From a checkpoint of a small CTC audio transcriber.
Training: muon at rate 0.0022, 25500 steps, batches of 64.
Data: trained on read English sentences (LibriTTS-R), 104.4 epochs.
Rows from block 3, named by matrix and row number. Rows with one number belong to one neuron. Each number is 128 + 32 x the weight over its row's rms, rounded and kept within 0 to 255. All counts start at 0. Numbers have three digits each. After the name is the row's rms in percent of the matrix's.
# gate: MLP gate (model.blocks.3.mlp.gate.weight, 384x192), inputs 0-95
# fc1: MLP up (model.blocks.3.mlp.fc1.weight, 384x192), inputs 0-95
# fc2: MLP down (model.blocks.3.mlp.fc2.weight, 192x384, transposed), outputs 0-95
gate.265 104:105118136163100101222175136112112067083128078127105182088222132165131115158201133149122133083180163123131065179115121128096104154130148188179162172090126131133119106100114153137099162132141167107147055138154136140160142143105134190128116173079117095110121125173151093122184046153082137096
gate.266 095:155181167136144138129083066116158123133087167035156127105115159093122152114114091137116149135116092171110158163111102112163137116141147151121164177158078120106125095124134125138121168130178136146108170156139127177089142169147124112088122143145073076191028150071139118124108156163160111083
gate.267 096:119113143140128098085091173123136033157154123121151143151185104103113112161086117125099087096106129182168160160145203168065135103132116203122133127125097082167103142149129150136087114142113103147174026108118127122155135096133103120121152129164158162190095170114102080131083140174136135153
gate.268 102:083151097160100102168140098133132092102110147104108070064149098142081149082080119130174135114108152083152092115080175155112094140106121108165074089160136098069063082117139123161114118129063120157145097098058159109165174178086138129121139127100102151146178143135087133130119129138116082095
gate.269 101:110130093127114105138167118122142176133095091131114201073138135149103143167098104206123106139135106141095099145103067103127083144087178081151140145109172040122176174161068100129107161110116107132148124114121130168153133112083120119129106149123170167115101101129142100127104122158138129174
gate.270 092:098135143104144180117093168147127089182129146050129168189123138170145119131124101141119138111097168081136093201180219109077107172113105154145119133133119095155166104162090170170117128146103182080115160156166082099193127156158096111103107167090155101119094115121170098082139103179114138117
gate.271 095:099075154148072155135148114130130124116132113120074188152136150112108058145199113085152037114066188102124130068114127115101117093155112168156169184112101162100119137148094139156150154127129170130131112101130098117117089140143059151149133154144154168115104145117076165149096132161136179115
gate.272 102:055161082094120199076097145114097113103178093128123132138143154176157167101165072106091094120143143153142174185096136112106156154136143142171125143160167131116095121165128102151152112172026147094101126138175104137126053118147123135136092133141167145095131119133114183176136054113150113134
gate.273 100:125120120127095114129079095173153111127155162189079152133094116172131165081137191097127133151118179200111096092188182100141088091164157078147114154071158126150132046192109083074113129133124103087107075034093127099105071182129121115124137192137121146131130097157139153149076176090105132162
gate.274 108:070156155120147148153101120087153174113161114097094143061081133124121132181173121195202143170155160098095119135120125116150119143166113069128117196096108113158114179095171145155122057137150151134117118125153156148109154088132141114052111167074123141146076156135190184091138165083142154109
fc1.265 104:113116126127156153117109044132105132116119119121160136078129095129175127054175146149148123088115154111108098080100125070102164155160157133105119115138142081128063096113139128111053100088123077186157165120078176177154138106095122123119084153172163099121108120144119117162105106096177132208
fc1.266 106:119087082126123094132147100123115185113132147128135128096166160115136173129159141110085151119118108125094173142175139084116141136117124117149086135141131132123151156109169160158145131135114088115166189124109131091131131103134088165127108103089092158111178142155200123086163100100118123129
fc1.267 101:157124146145116137117187116090105155110077100120108157134105047104104078117153173140165142111126133093121086138130103088144128118084103119161110150115124077055142082115133208135136116141105148165114132062113125142167172138110138173130107109128122126155130117075077132175162144143183136162
fc1.268 107:222107161164117082152114141119128130146065057112130167081169088096103173159121108088126148150115156062113148097170155158138121145087133116109168090134164134109181143135110130131120111124135120159109138132102130163189128098157131163152096187191122111188111153112112121124175170115110126186
fc1.269 099:133065157163105132079161057097088097150093116110147118110140126164117132143125112147117077148130121126126118106139183109106114127152088165090123102132105132126133146077101118148154195130198167127073149083100125115103138162172183108107160118061109076141140099179147194130185111125114112171
fc1.270 101:065129140155114094101101136134146066182114131143147109141156113157126094156131133177129145143179143122111125175125113144161137109099114113113113108100088126142123151127099147106109139136125186111193140152096115202128126104147106133123140065167088151186136127066156090077134086145120098155
fc1.271 098:130185167145070114118091076046106186146174155144176083124131094104085133121087186068103180118130163102082083088176137156137089178124074145165148147158118090119128158116140182104192167090155104134098162202128101153119174154116164142168138088097093092128133101137130087119141196046171118139
fc1.272 098:175190103124094108135144153158080136126165095148192137089111077141100155149105116165161130158149173093150131145194155150139109170138156117160055093132191106100135089111117112085161118171127101169159168141110137154096092083159083110100124168039182085058192165135171121166148131083158151170
fc1.273 105:153197115111174105110166134140118146128153180157169097135105094175118174095046089121139085145120172144093093106160118182117125097132106175112111097080135109157156134137077145162127127078117135177204101128060053158109077099131074093153135134170133100150098115089135113132168114055143160156
fc1.274 105:144211097154114122100098145108165131093184107134174094074168140152144131084152132162193093098078147099122199163176143132131098086131116094064165150080135080127106140102189091145150100140185085101090093208133114162081181116107177178138105105089132122117185111096093134120132160133100097102
fc2.265 102:094174170069131106102120131173130137155148115101127116142128169124097168099159198100098123076133116146093090185121119090064119145141117111177146148167201124110063105109125107175079108143131108119096132142161142139128056085143116191074134120152137152135080150126154132060127082168136113123
fc2.266 101:110061123135097109091152097111156125154162126129070146165134126132145231116177129162125114086099113099154162098116130162096101130185115168146104123117133068105123135123110165137127112122160128117101096108136162155113078226097151089104136108151090134108130145127187107207137157058102155142
fc2.267 097:161111076157123171111102111164121142096149116091156149123181153135178100048153114146153117084144134098137112037124129107108215112131139158080136138157144121162114155141171163128160151138098104204126105108103196119154159102076106125136145141116134124138136137095158178122127126120116126139
fc2.268 099:036110134165117090121153149143155150094094110093173132088138107176200122142149119148146110129134110129119093156155132104135126116101084151107101088099125135091112103105182104105171111166135172103146098110177142109103122198089148059096152147128103112162182114176175127152119189081109129161
fc2.269 094:099098141110160149175150109109098143126133064133159098105136178114152172129148147125107135117110135209157140166063090164121121132101122129062109248197112068074127110126107111103154094143110071122141158126125119157118150158139139101184153214126177162127137162140161122129091162141147155134
fc2.270 091:139104163130138078182098194073181107165147149203172133136124129126208156068160155071127145140117140126154192124103129079182131092092101182071157068081133118150130118088165103138083132087161101118163153141094088146135132107076115147109144103139171113138110112112080103130128178159157134181
fc2.271 097:127131099115108093130108191148134172120088128128154095117177128066157065125151102157145123107108130174115108124140113128165071111153091094123123136141150087105128171146128066104109133133088173103085081153145125139147093109179108173089076164179134087167155196128151181093165162131100175170
fc2.272 099:112107085126103185145190134118161138126103149100114121146044169123084121149126115170153164117152135109147098096140101163133097169119074079133111201130137095079071182130143147152130135101101113134132064083143097147135153117161178128163109136127092157135090157097139128105079148121083186097
fc2.273 103:133120115076133119065122132127105114149150105094097057124116223140111080109164088157187145150158135136127106124153111160145121166099079187137146082091128060158146187195124140140147117123114165107064084092070153144121144118117080135127095107079143137104127102116176137095137090097174152144
fc2.274 102:082178128104146125109102118106087098106045113158146137111148124171177092137173153093106118090116096193138152167071156160131123113139174120077135050134169155123122156102077123110083167135073134165139134137132140067094185155123116116198083146133181152179147172123163082137090154110088137114