{
  "arch": "convnext",
  "norm": "layernorm",
  "hidden_act": "swiglu",
  "mlp_ratio": 2,
  "residual_init": "none"
}
Rows from block 4 of a small CTC audio transcriber, named by matrix and row number. Rows with one number belong to one neuron. Each number is 128 + 32 x the weight over its row's rms, rounded and kept within 0 to 255. All counts start at 0. Numbers have three digits each. After the name is the row's rms in percent of the matrix's.
After each neuron's rows are labels from the 100 clips, of 14976, where the neuron reaches its largest size: "responds to" is what is common among them; "loudest band" is the band of the loudest frequency at the time of the peak. Only what is clearly more common there than usual is listed. The data: read English sentences (LibriTTS-R).
# gate: MLP gate (model.blocks.4.mlp.gate.weight, 384x192), inputs 144-191
# fc1: MLP up (model.blocks.4.mlp.fc1.weight, 384x192), inputs 144-191
# fc2: MLP down (model.blocks.4.mlp.fc2.weight, 192x384, transposed), outputs 144-191

gate.244 097:154130102119118128106163152135174185152136118171117082158118125208106093167104105123146117101151146101078132124169098133167117130180094154127144
fc1.244 104:115124116157125145110156122115147155192145171120122096161157144175130147127054082166104145172117119129101112087124129087137108128058088158125164
fc2.244 096:061132120151133179109103123171151090178128186109112134141133134110166117169138181108211111156120126175147123100125142196111150160138063163129159
responds to: voice: male
loudest band: 250 to 500 Hz

gate.58 099:172092114111163097158111083111127156129138171121059136105182116149178099101113174183117136091135097101110119090089119079116168165136151117099173
fc1.58 100:132091135164100093130170079205111152155171168168072103127172159140168113161152132149124109138115122134144117121157101144134177066133110132179129
fc2.58 096:069113117151078118165125153096117137161081104102120096166122161077115138121146096123095048104098103099128140097121067136091130111096086087115090
responds to: voice: female; the word "i"
loudest band: 250 to 500 Hz

gate.130 102:082148135087079153055072140149099152048160135116179183064117156154129129182178101144088155109130145155105116107116123126059141132153134072125063
fc1.130 095:162120135130140124171148105137094078110187116145195141137139089084113115161126132064102104103151165178107158119222139092110107128144150132126183
fc2.130 097:149156172107093098121153138087108109129161087130142139131144184156110136168130152145123091174189129134084155141134167150167138136076129154160099
responds to: the word "was"
loudest band: 500 to 1000 Hz

gate.327 102:147061182146205131132143155173089098091138146105150166120145112150094146075169071136149117165149094095148113047095125146087104106109112078131109
fc1.327 102:134175126145146077106167114174122173068117109101146052160139131190115142115145160148076152114126133107081094156147115067114167166132146117140155
fc2.327 107:113113143097127131123173153127162135078167161102079173196077127102144150115113122151115087137158111172182098107077162137171106118096118113172110
responds to: voice: female
loudest band: 4000 to 8000 Hz

gate.275 104:098113118107121125121140091109165111226123088090145124153042123108161138093158193146113120112153167173129156079136180081123131187151138094126131
fc1.275 102:109122128126109126121149104082076090124103159173173079109164117127133153132121120125117107128108120118111060122120138126134143150061143076131157
fc2.275 107:073140123101095114168087132111123108135158123125112116124155121138122112120105087168128117126146115129134115160090083076057162116113127174124183
responds to: the word "for"
loudest band: 500 to 1000 Hz

gate.359 105:081097130161179142149155086153168103077108085116141115164112115129161144120170126108093187122173091145154096109075129156166128096109111135084148
fc1.359 107:097100128092113142119220178178160103122131105160085143143132110087121093108094114131129089130121138119050066109062109125130116115209131146102118
fc2.359 105:105141081174112136128128146171133160125165125164176196190145065120126185095113116179132111120177132143128099116144123182159148096120104079166119
responds to: the word "his"
loudest band: 2000 to 4000 Hz

gate.102 098:159103090057127158082135082103130147164127123087118136099113152118105115226171128144108119138195169134132108136133145146087169138091124137192104
fc1.102 094:158113210131100137140148172138134107108124124214115086147125129148099095133126135150162114098154103149050118141055160136110131080071134175149158
fc2.102 095:105111140098151093100108108195091125155178135134146103190099182141100137159121175128163170088138144143176139127154092073172096143133150170098089
responds to: voice: male; the word "the"; the word "in"
loudest band: 2000 to 4000 Hz

gate.175 101:099087126156144137125146149117128155168118148159145147053118107151114098136127095122077110107144143145072131139150123124181145112159127115124183
fc1.175 103:147176122156188144204183156119102161147106152085103164102106095156169081160090189108135043142088105144150123135151085133182114082075089080108138
fc2.175 107:133151141101073147097118135095072121135158149136181144171159101126167125139136086157151168114161149120170145121140070160120138066177146078083089
responds to: voice: female
loudest band: 250 to 500 Hz

gate.290 097:187132160097136167114114077097104116167090084142136081080137142189101065118131126103122098109098119114107162122124135075107099152135122168163103
fc1.290 101:098149088130154102188167136156139120103079124172115088137089185110151120090112110145155140142155172128107063127096195130159162100170087159094098
fc2.290 106:067059146142097084157162089167181160141089082180114101081107176176149166144130158145101099113176145072107159127139087093104133128150170141082140
responds to: the word "no"
loudest band: 500 to 1000 Hz

gate.302 099:112081079076126141078077119156136104125126119051111129147134125148080136113128105159112187135160122121069164094118190177156135163132124102077106
fc1.302 098:197163195094144064113142120143141109126122068140149102091128118117111108107114081095109119127129118075150101122172128113162201160162140086155131
fc2.302 107:139099084096157129157163124164113096114140104097199175080163176162083115103131098163160087178160100124112201118151135125140153117152121068067117
responds to: the word "said"
loudest band: 4000 to 8000 Hz

gate.29 097:137082113201187151119139114117081126111126107175154124100110112164107129100113137157086141097132161154088087147167125176113133147188083133174073
fc1.29 095:119106154200140038146137141141072107116120156141138126147129126161168120118098047111145119119113144131147143160142119128113110112092069189120145
fc2.29 101:160118126072160133128099154052145157150066140055134140088135165114108126153110149107120103043109076133113090107094141144136158109144105131096143
responds to: the word "not"
loudest band: 250 to 500 Hz

gate.159 100:127102137110132113106187098108097090149107114138154107084195136154120117127147149126151127116175098104091104136115191120189147187130119119099121
fc1.159 097:115151119095090147135101170168171157162151105161136149146104123135084150100112114110128121108156194148142114173180104102107090114136147143174158
fc2.159 102:165094161133163111099145133187109192117138143127121126162115121044122102132112072106187090124143139126146105123097123129087099078117120088090108
responds to: the word "be"
loudest band: 250 to 500 Hz

gate.225 101:105060197136117201074136121123115171134138157097106117127098153177123110132040119150122189156104098106090083099128081123126085126123108113151155
fc1.225 102:078099118121091116109135141109047135184133085131120128093154113127149177129168103126201096072139194126164112134130114101164101152144146135173200
fc2.225 098:122087154084116161082132155080114112160188078106106100121095096117119125167143087197088110121095106145145148181151126134024171127135105167112184
responds to: the word "she"
loudest band: 2000 to 4000 Hz

gate.49 096:174131109151158136124120138109198140107107060172139170094165114148122172166138098107119163120107148112070118106201081069139131126155125080175103
fc1.49 101:162109190112112113128090153092200143129122111172103171133149077182149108142153122156140156164115129156081118102136128099186059153111161159120139
fc2.49 093:119169167104130156088075093148064063130100179133150089113132167097134077094178130097182138181126120208139137157169163145112122133132136139114118
responds to: the word "not"
loudest band: 500 to 1000 Hz

gate.145 111:165135132124126112155151118168142081083135101151108145111098106117159072112140125087073118135125105113134106136166127137152027074114200158144201
fc1.145 107:131158165092168115109054135107170139133175157116108092156124138121168157113134109157052214143165202138124187178150076155162181139149118138126104
fc2.145 105:144171115098113130089154160096104150169207072105138119145099097092155135136122135084198099102149187129144131149099137103114147136162120110074183
responds to: voice: female
loudest band: 4000 to 8000 Hz

gate.61 101:095164106181108091156090085130142151171110127114100101164118196120105134124057180129074133129152134126120137174113092128134141067127169185073122
fc1.61 104:135138116126096114145111146104227147108162133124102016075125165072131115141143088123062112114106117113118099195139114118094071140167148116136105
fc2.61 106:125094129140143112160109078163115124093114103123112084108109113094087118093119117114114159111130071093071108146095108117152130169188145044107107
responds to: the word "was"
loudest band: 250 to 500 Hz

gate.347 099:075136118078137126087184120152129084185107104109118195143138127144114173093132100115153157100099186108062211121209146114130129120157176113122177
fc1.347 094:167129137134072159092087086102167094109156146147127148074199105106155134096108052072108104180117150081121094158146142123102122140140140142106138
fc2.347 104:182132166155096184153136086114110110115152079095141124097146154162108112134098181150038140154040113117121144148105135185092125154179175130184075
responds to: the word "about"
loudest band: 500 to 1000 Hz

gate.16 099:116088119120172112117144137137149166125126115076125106133165151099053141118180101188147135142090156155112139068151148189107147094152099131183128
fc1.16 098:137112122107158145094163135101165139156152124122068112049144151121100104131207113163163152149088174137086136149135154131101181127135107162060149
fc2.16 101:177157154104162110089112176119117122168146141100093142199150164082177186106192104117131125125125103147130169070133097119118204136137078116101145
responds to: the word "i"
loudest band: 1000 to 2000 Hz

gate.267 100:142181179095076093097129086143112199139140050145102098108162132126135166172101086135154150134069158091102161080163076166147129155162136156119100
fc1.267 101:158182149105142166137123097144092116123101080143200100126089099133111143096150123133065155169132055087152136146192093117060123156143151078147126
fc2.267 099:137151080115122096115094119126168076129080091085171084126099144070153127169147181138112146145142132108143119130088162087112106183041116107132114
responds to: voice: male; the word "is"
loudest band: 250 to 500 Hz

gate.208 106:134101139126105074143142083178092160067089156128134110110168137126151104116119151138135169193144159104039120053144091123118133127100101126095122
fc1.208 100:212133064147129163115178134120097100138139144117090223199103113113146154065145139086140150170122188160156159111072104092151077223123135102144111
fc2.208 103:102064099136158158072202139111107135070109159180130096103087206064213106164079120142142129112140079088157117145097107150158160099130114092110147
responds to: voice: male
loudest band: 250 to 500 Hz

gate.341 096:116129094146109131102138087099137130116129085124137120153124086116154055099153163159182134117131108081154128227082119149122142114113123195087104
fc1.341 102:185136156199121110099168108118096131114124150184110096109122102184073102107108084190093162148066099095091070116099145162147130166126206093085117
fc2.341 100:108148132095179112139146141081167102150089114117125114109137099088085132123152124074130106156092102163219141166096140153128095154133094110163178
responds to: the word "that"
loudest band: 500 to 1000 Hz; 1000 to 2000 Hz

gate.47 109:106080129167177107134102159103108047111126126139166114115160126145089137117134097114137118161086076186107122143159137069110111106218132146181119
fc1.47 107:119129139179147127148203160077055122147079113129098148086127147112115131074138128172205169137135127144143174078117146053109148133142143116140107
fc2.47 102:114160076119148150134120105078126161159149125168130060144123111126105147124123129157164114105095091132187124095119113167144072120121169104104158
responds to: the word "you"
loudest band: 250 to 500 Hz