Rows from block 3 of a small CTC audio transcriber, named by matrix and row number. Rows with one number belong to one neuron. Each number is 128 + 24 x the weight over its row's rms, rounded and kept within 0 to 255. All counts start at 0. Numbers have three digits each.
After each neuron's rows are labels from the 100 clips, of 14976, where the neuron reaches its largest size: "strongest on" is what is common among them; "loudest" is the band of the loudest frequency at the time of the peak. Only what is clearly more common there than usual is listed. The data: read English sentences (LibriTTS-R).
# gate: MLP gate (model.blocks.3.mlp.gate.weight, 384x192), inputs 0-95
# fc1: MLP up (model.blocks.3.mlp.fc1.weight, 384x192), inputs 0-95
# fc2: MLP down (model.blocks.3.mlp.fc2.weight, 192x384, transposed), outputs 0-95

gate.343:110125082120164128155136098189101120116146130126085115112125125155124188142178122152106128069057105170152121105147122178101140120114102126131124146135109128133146111160071089135125123147103137131110108109120126136084155116112157156136155112146157142105155111126107129095139100115087181134
fc1.343:103154132155083138071133120118147089116154108107129133102161123131100139129147093140114149156167109117126106096137113146102126110146106132133115116166114103141142146142132134156146128082101101147175132180063107135142150095140121125133105119101152145144126157110122142125125135125148132137
fc2.343:158110168145165092162131148101090100105163121161119165169124128152129131168116148157110138112104134115116135127177138108148147132160094136155117088199125121104118163144070122136117140155137180104124146122132136153142119099159117123082123102160119175111125160148128139124137140138148128125
strongest on: voice: male
loudest: 500 to 1000 Hz

gate.243:126136176105156093137096119166090119121157142149122106150124085128130176132112145144154125110092086164106129148113129132093127106147094115150094147127115152091116110118165128116104116112131156109123080142187149133110091128102146087151123121123140137106127146087142107123153153109120217178
fc1.243:136127111139156123109151133117163109103171112123141142187101138139141113134112113101103128105121145126118127087163152145133137119116139147125130108119128139119092131069168079118098158119132127076145151112106166129111166149097109136104129127080097112158097096133118161085139202135112142117
fc2.243:140146077086133133139131147155126136122169148117127157113156122143173153112095137159144124154110100120164131177135151118157117074119126132156124164095148107132129134089083134134122127127087165122150121161111106135138127127132166151172117130118170149097113171117131096113119167189088148114
strongest on: the word "his"
loudest: 4000 to 8000 Hz

gate.317:062088153138126157158123116105135123161101169138088113115118130114157102163119150157148149112135145187117125161148122182087121130150112137113165098098064131106102118105127128144128092134132109100097136138142124151110122123114148101150148158164129146123142116121132178153088159117123132162
fc1.317:144156165118133046109178125116076069133119135150117123137104132158129142135156102144127109122106160103171122141104124154160155084117103130086124085136136131162118125092140134102118117122138150100120112105148147143103150095174155130103167132114143125102106127157123141153158125121148116143
fc2.317:149146128141109131100165110124103097111141120179175117175132166127173107130110165120164128109136126095105128129136086131133162090099099138131079142143114135187154127177140122127145114132154139123115093080141120095123150141128084110140094156144144116065089155129136168162110105110115126100
strongest on: the word "what"
loudest: 250 to 500 Hz

gate.172:145083115136147150145076142121120154110158126085144144139101127160139154169186108130169109115087131113136129114139123131136156127097106151136093096128129136091159162127130101164112147167143131121071138094133103075145102116122150132114100163102094122111101118140138162109177132118129120119
fc1.172:124161130156127099128123127153120120155113093109124143108114126146129144097169135089124143194151149133092154112155153123131150146104111126123153151125143133146122128102135140088119102089152084125173189116094109136125122145158137103107125101152129144160119096111152093152159129107083136111
fc2.172:076092119097141156138155117121170169104149132116121102126127095163136153142173166129132105153094087124108139133099136124129115114141115090136139133118123178128107156174139171119139131155159144099153090092172126116146141164169163155114132138123074136147123149084167171139091200124118154172
strongest on: voice: male
loudest: 4000 to 8000 Hz; 2000 to 4000 Hz

gate.22:120128124140172108156117102115118105144151137107135123129135103102141127105115134123158100127131147149165112163124106111182135125100138135138124159120145108092130135151103154130141192166142156120095110121099138093110114145157147091150148105136123146172121116136114145114142075105104101126
fc1.22:151118168138151126151122166148097169130143157115167111123101105156080110122133129160150121110137141146122129131135175130118171112134157118127144075150109109095128156085112114135135139100097149092149160101108140135139121159111163124143130119124110112129153131139156107095112162149107107169
fc2.22:142092146119110136129126118077150110134141116125172153104108137130147115107140190131093146176091150120122127079083115116173160161138109179170105119144161117119132096077122145104113125083114142126134138136122133165105126113141137094152109143163077144136149154080088135157116125134143133078
strongest on: voice: male
loudest: 500 to 1000 Hz

gate.14:156123115129154150114109106076135161144149129146119110176084137142099126109119126143164176169140100112137103143109114155170094117096142135090105100111120127130115101133116121166106145116139115115100126141083125116124126136138097174136150157116123176122090119112135152119091158141197130113
fc1.14:130119113172071130130099097110153122100107098134092112106149140181115142123125122142102109155099128092107122081119115093140085107130191098136109135120101152108082116111114118097084106117131136106145104135147132117137136103179122151162106128102174120121159180091123165129140125124157133122
fc2.14:124160121100116133137150139107108145179110100094148113139086108128186097096144138131094117149106116121105160112090077112084120141127110131148149184106141143098123140141160114110156180146160130103168119118138128127132120110118134151134147118157125125104099180110124114149117098124131120110
strongest on: voice: female
loudest: 500 to 1000 Hz

gate.70:102106109105140082096092216130123106130114114158108120128171145105092120129101080097129095187087141132179144123147092128110134152106107148145147071156148136115106125111151116153143106115126124139143103114099147117147147093097150097106120079124151095150113133105152120113170140116167136144
fc1.70:154122094122148081099086146091064108053120145122138140115150145124113129136102117163117138130140148139081148120124121098174111143142105131141146113140132148152114120140146123172118129125121086121110132115133134125139171162103170101112140131125133112084158151110108148132162140133094130124
fc2.70:087104107124121128135134128121132185085115129137125075163092122125117127093148099138131171103102144172135157126114148122105115135124158143127133086132199174184150147132118121137109104156122119125131037122098111137164141144141128129133143108095136132109145168135132147163164142154105129128
strongest on: voice: female
loudest: 500 to 1000 Hz

gate.110:102114110129117123094169116123133131111115078107137131141096154109135154105122105089123120157120135117085145143124123121121124086136111091146146126119135135100091159088129075165154151140112119149132062148124118138123098116140148126145171128092102139139148112084134151127112155103143112112
fc1.110:128134105178098160168119140116111124147134147148142130109148106124163131120163149074150164113140150149100124139126112088135109080158134117127108122138122148124125151089120119152106139164109112071109116106109146109125087120154138113118136132180158144131155120151150134121101134158125113140
fc2.110:142120096126141155183138110097122103144132093123095113111136100137134160151123134126135148102129134171177173104141127145123144074163125110131143108106106110139113109124171120100147163115128128134124121100101101100162156109125113092107091109157106140148135106151096164183145162133170094103
strongest on: the word "one"
loudest: 500 to 1000 Hz

gate.147:132129139143094117144128127142151122122072154096101095106138110127104131110127127102161153139137113100096164115172134112139120160108151148122098116140176146144183150130117172127143106125089113119116115140132138128138167147152122145119122149145132100132120090129111135113132109117078127123
fc1.147:129165100079151156132093167135113099133116137092119121166117134126144142161143070188121099089152141104149147134109160114142141134121101121170178158113112117129163128120150141097103136138099176128107091131157131114102118125135104131157116130128103109184106142136149069137098086166150158145
fc2.147:082140120099177142169121114158140141151096106102107125173118123087118130096120120121147099141154128144123112156095116159162137199153097119158108144092108095129078093127116105162089095119156144161157080094121149112135133121117123111136123117101161120112123114128101069099116121152143107087
strongest on: the word "but"
loudest: 500 to 1000 Hz

gate.88:124102092151162095077141153154110155156121114146149087101129139136112106119110106183095162123151169166187134119103104139165129151111149140094079143149105156118143085131161115151083133184145129113130183115170122176134138095131153104143143117142122108125088109097161099092146143110151134097
fc1.88:109149081134109119112184152128114134158144106162120136132123109156119118152117107114149151116089146133113167117088077119142135153096134104088105135155146142127143117093135104134114088102145127124140111110129146163133122124146114105163104144118113177080160097098158096151128103117084128132
fc2.88:110145128120095153135111168106109157113170145126172098133156136146146124140143156143119171173095148157130112104171153134136144092133096129112083144136094163126090100101147129161069167145151115151136123094129141121118106136126128141094110151128123130163105071154074142093121139136164158078
strongest on: the word "his"
loudest: 250 to 500 Hz

gate.382:107096090108157115116092112122166108116153168086139104143103124162141154134085074119136130155118101047094125121101178117144121118090095163136129144167106132111101150137121128132141177127085119148137142139186136112131144095116137105123134112151131110140104162104139136138124112153131131158
fc1.382:148157135108124124125116155145147159090147098152134130096158113158135131133111163128132074138167136139106181091150098152056124153156163081095110097130111101163133145093147147101176148091153082108136096140108104135123119107121145110107107164097177120114120115128115147125118122155130151113
fc2.382:106087113161129149102058130101131120106159134104105134139125087111144107146144117091132147147086108106132113149137158159096105123121129136168100113156129117122115133140144135127134127175119104102072108090117142121116117134169163092108098088088111080120122105115122128134119145149120160130
strongest on: the word "was"
loudest: 4000 to 8000 Hz

gate.10:128137124144111121174113127079095148152129123115131119131108132196116087110145165099112139127102107078127134070144136142177129130124126103143169130180148076151116156089095120140107123173145107141121112084101155129139126118112102109159093119127110153119077125165126154135106112099143118107
fc1.10:130153085101122127122154079151150113168133139148148171078125139157106183143135130117130110111161142154169119151144159137133143113132152141116111152110151108132096135117100128119109136149155116140174159135134173096136119174118114123099119117126157134135141127086132126120133068082125134136
fc2.10:144138129141161084100125142174135120136162127128136108107125160122115157105163124151120124136150143052145138150124142083111106094158110168141147124132153133137156099114119099113143132106134106136142098102120114109135098097168145087122126172113125120143101111120127115118150086152078128167
strongest on: the word "by"
loudest: 500 to 1000 Hz

gate.252:104080108145129108134159174144114144134175119109123164151110126139127128082103132090096102123083103096130163125117110117151129086155121125148091112112152160134146150155147094158122192106153143119150160097122100163147103159119131107147124141129138141121126111172092150137120135146134154153
fc1.252:126171187159153156108069093123133081109145151106189152113108145111146199123102143068094137139154192117113151133147125123152115159127100142132161125124153144091128118118120151150099120110086090124118146148137099096104113135188119068114150163138160148118101159145132126162099102126107122164
fc2.252:151124109163128098151111143117118100107116181130104133137107126088071111099155166160094123113106111162125166154123091120092163145119122127126137158130114082126124133179086122162186136105138134164151119122129121180123142130120098131136116072107119136132139134151129129147094121137162149145
strongest on: the word "i"
loudest: 1000 to 2000 Hz

gate.230:171156109151109157109156103128165176134104117118087130151150135124131121158125093132142132154107122107134085119120163117103118105084109124140141136115125096111147139136163158104153105136142127140161181153171167091098136140129126132114154105120136156099125088132114149086147164154148108169
fc1.230:144167123089101138135163133159103166169088123128126129147163148134132127129110073112126115123130149131138073089115132134111155143096131141140148127115163133156121132139098094137165080150094051130131142094122146103119134160095159154122161139109172141125127069121156131112168125153157111111
fc2.230:132107113121145113102119100111105092088134138141096128111116113167111121164085092126104123136115124170137075118142119137088116167151107154177143167173167102108154136161163110105147134145133171114141102098141137156134133162116115132119107149136106136102104154082120123149127082111120132115
strongest on: the word "for"
loudest: 4000 to 8000 Hz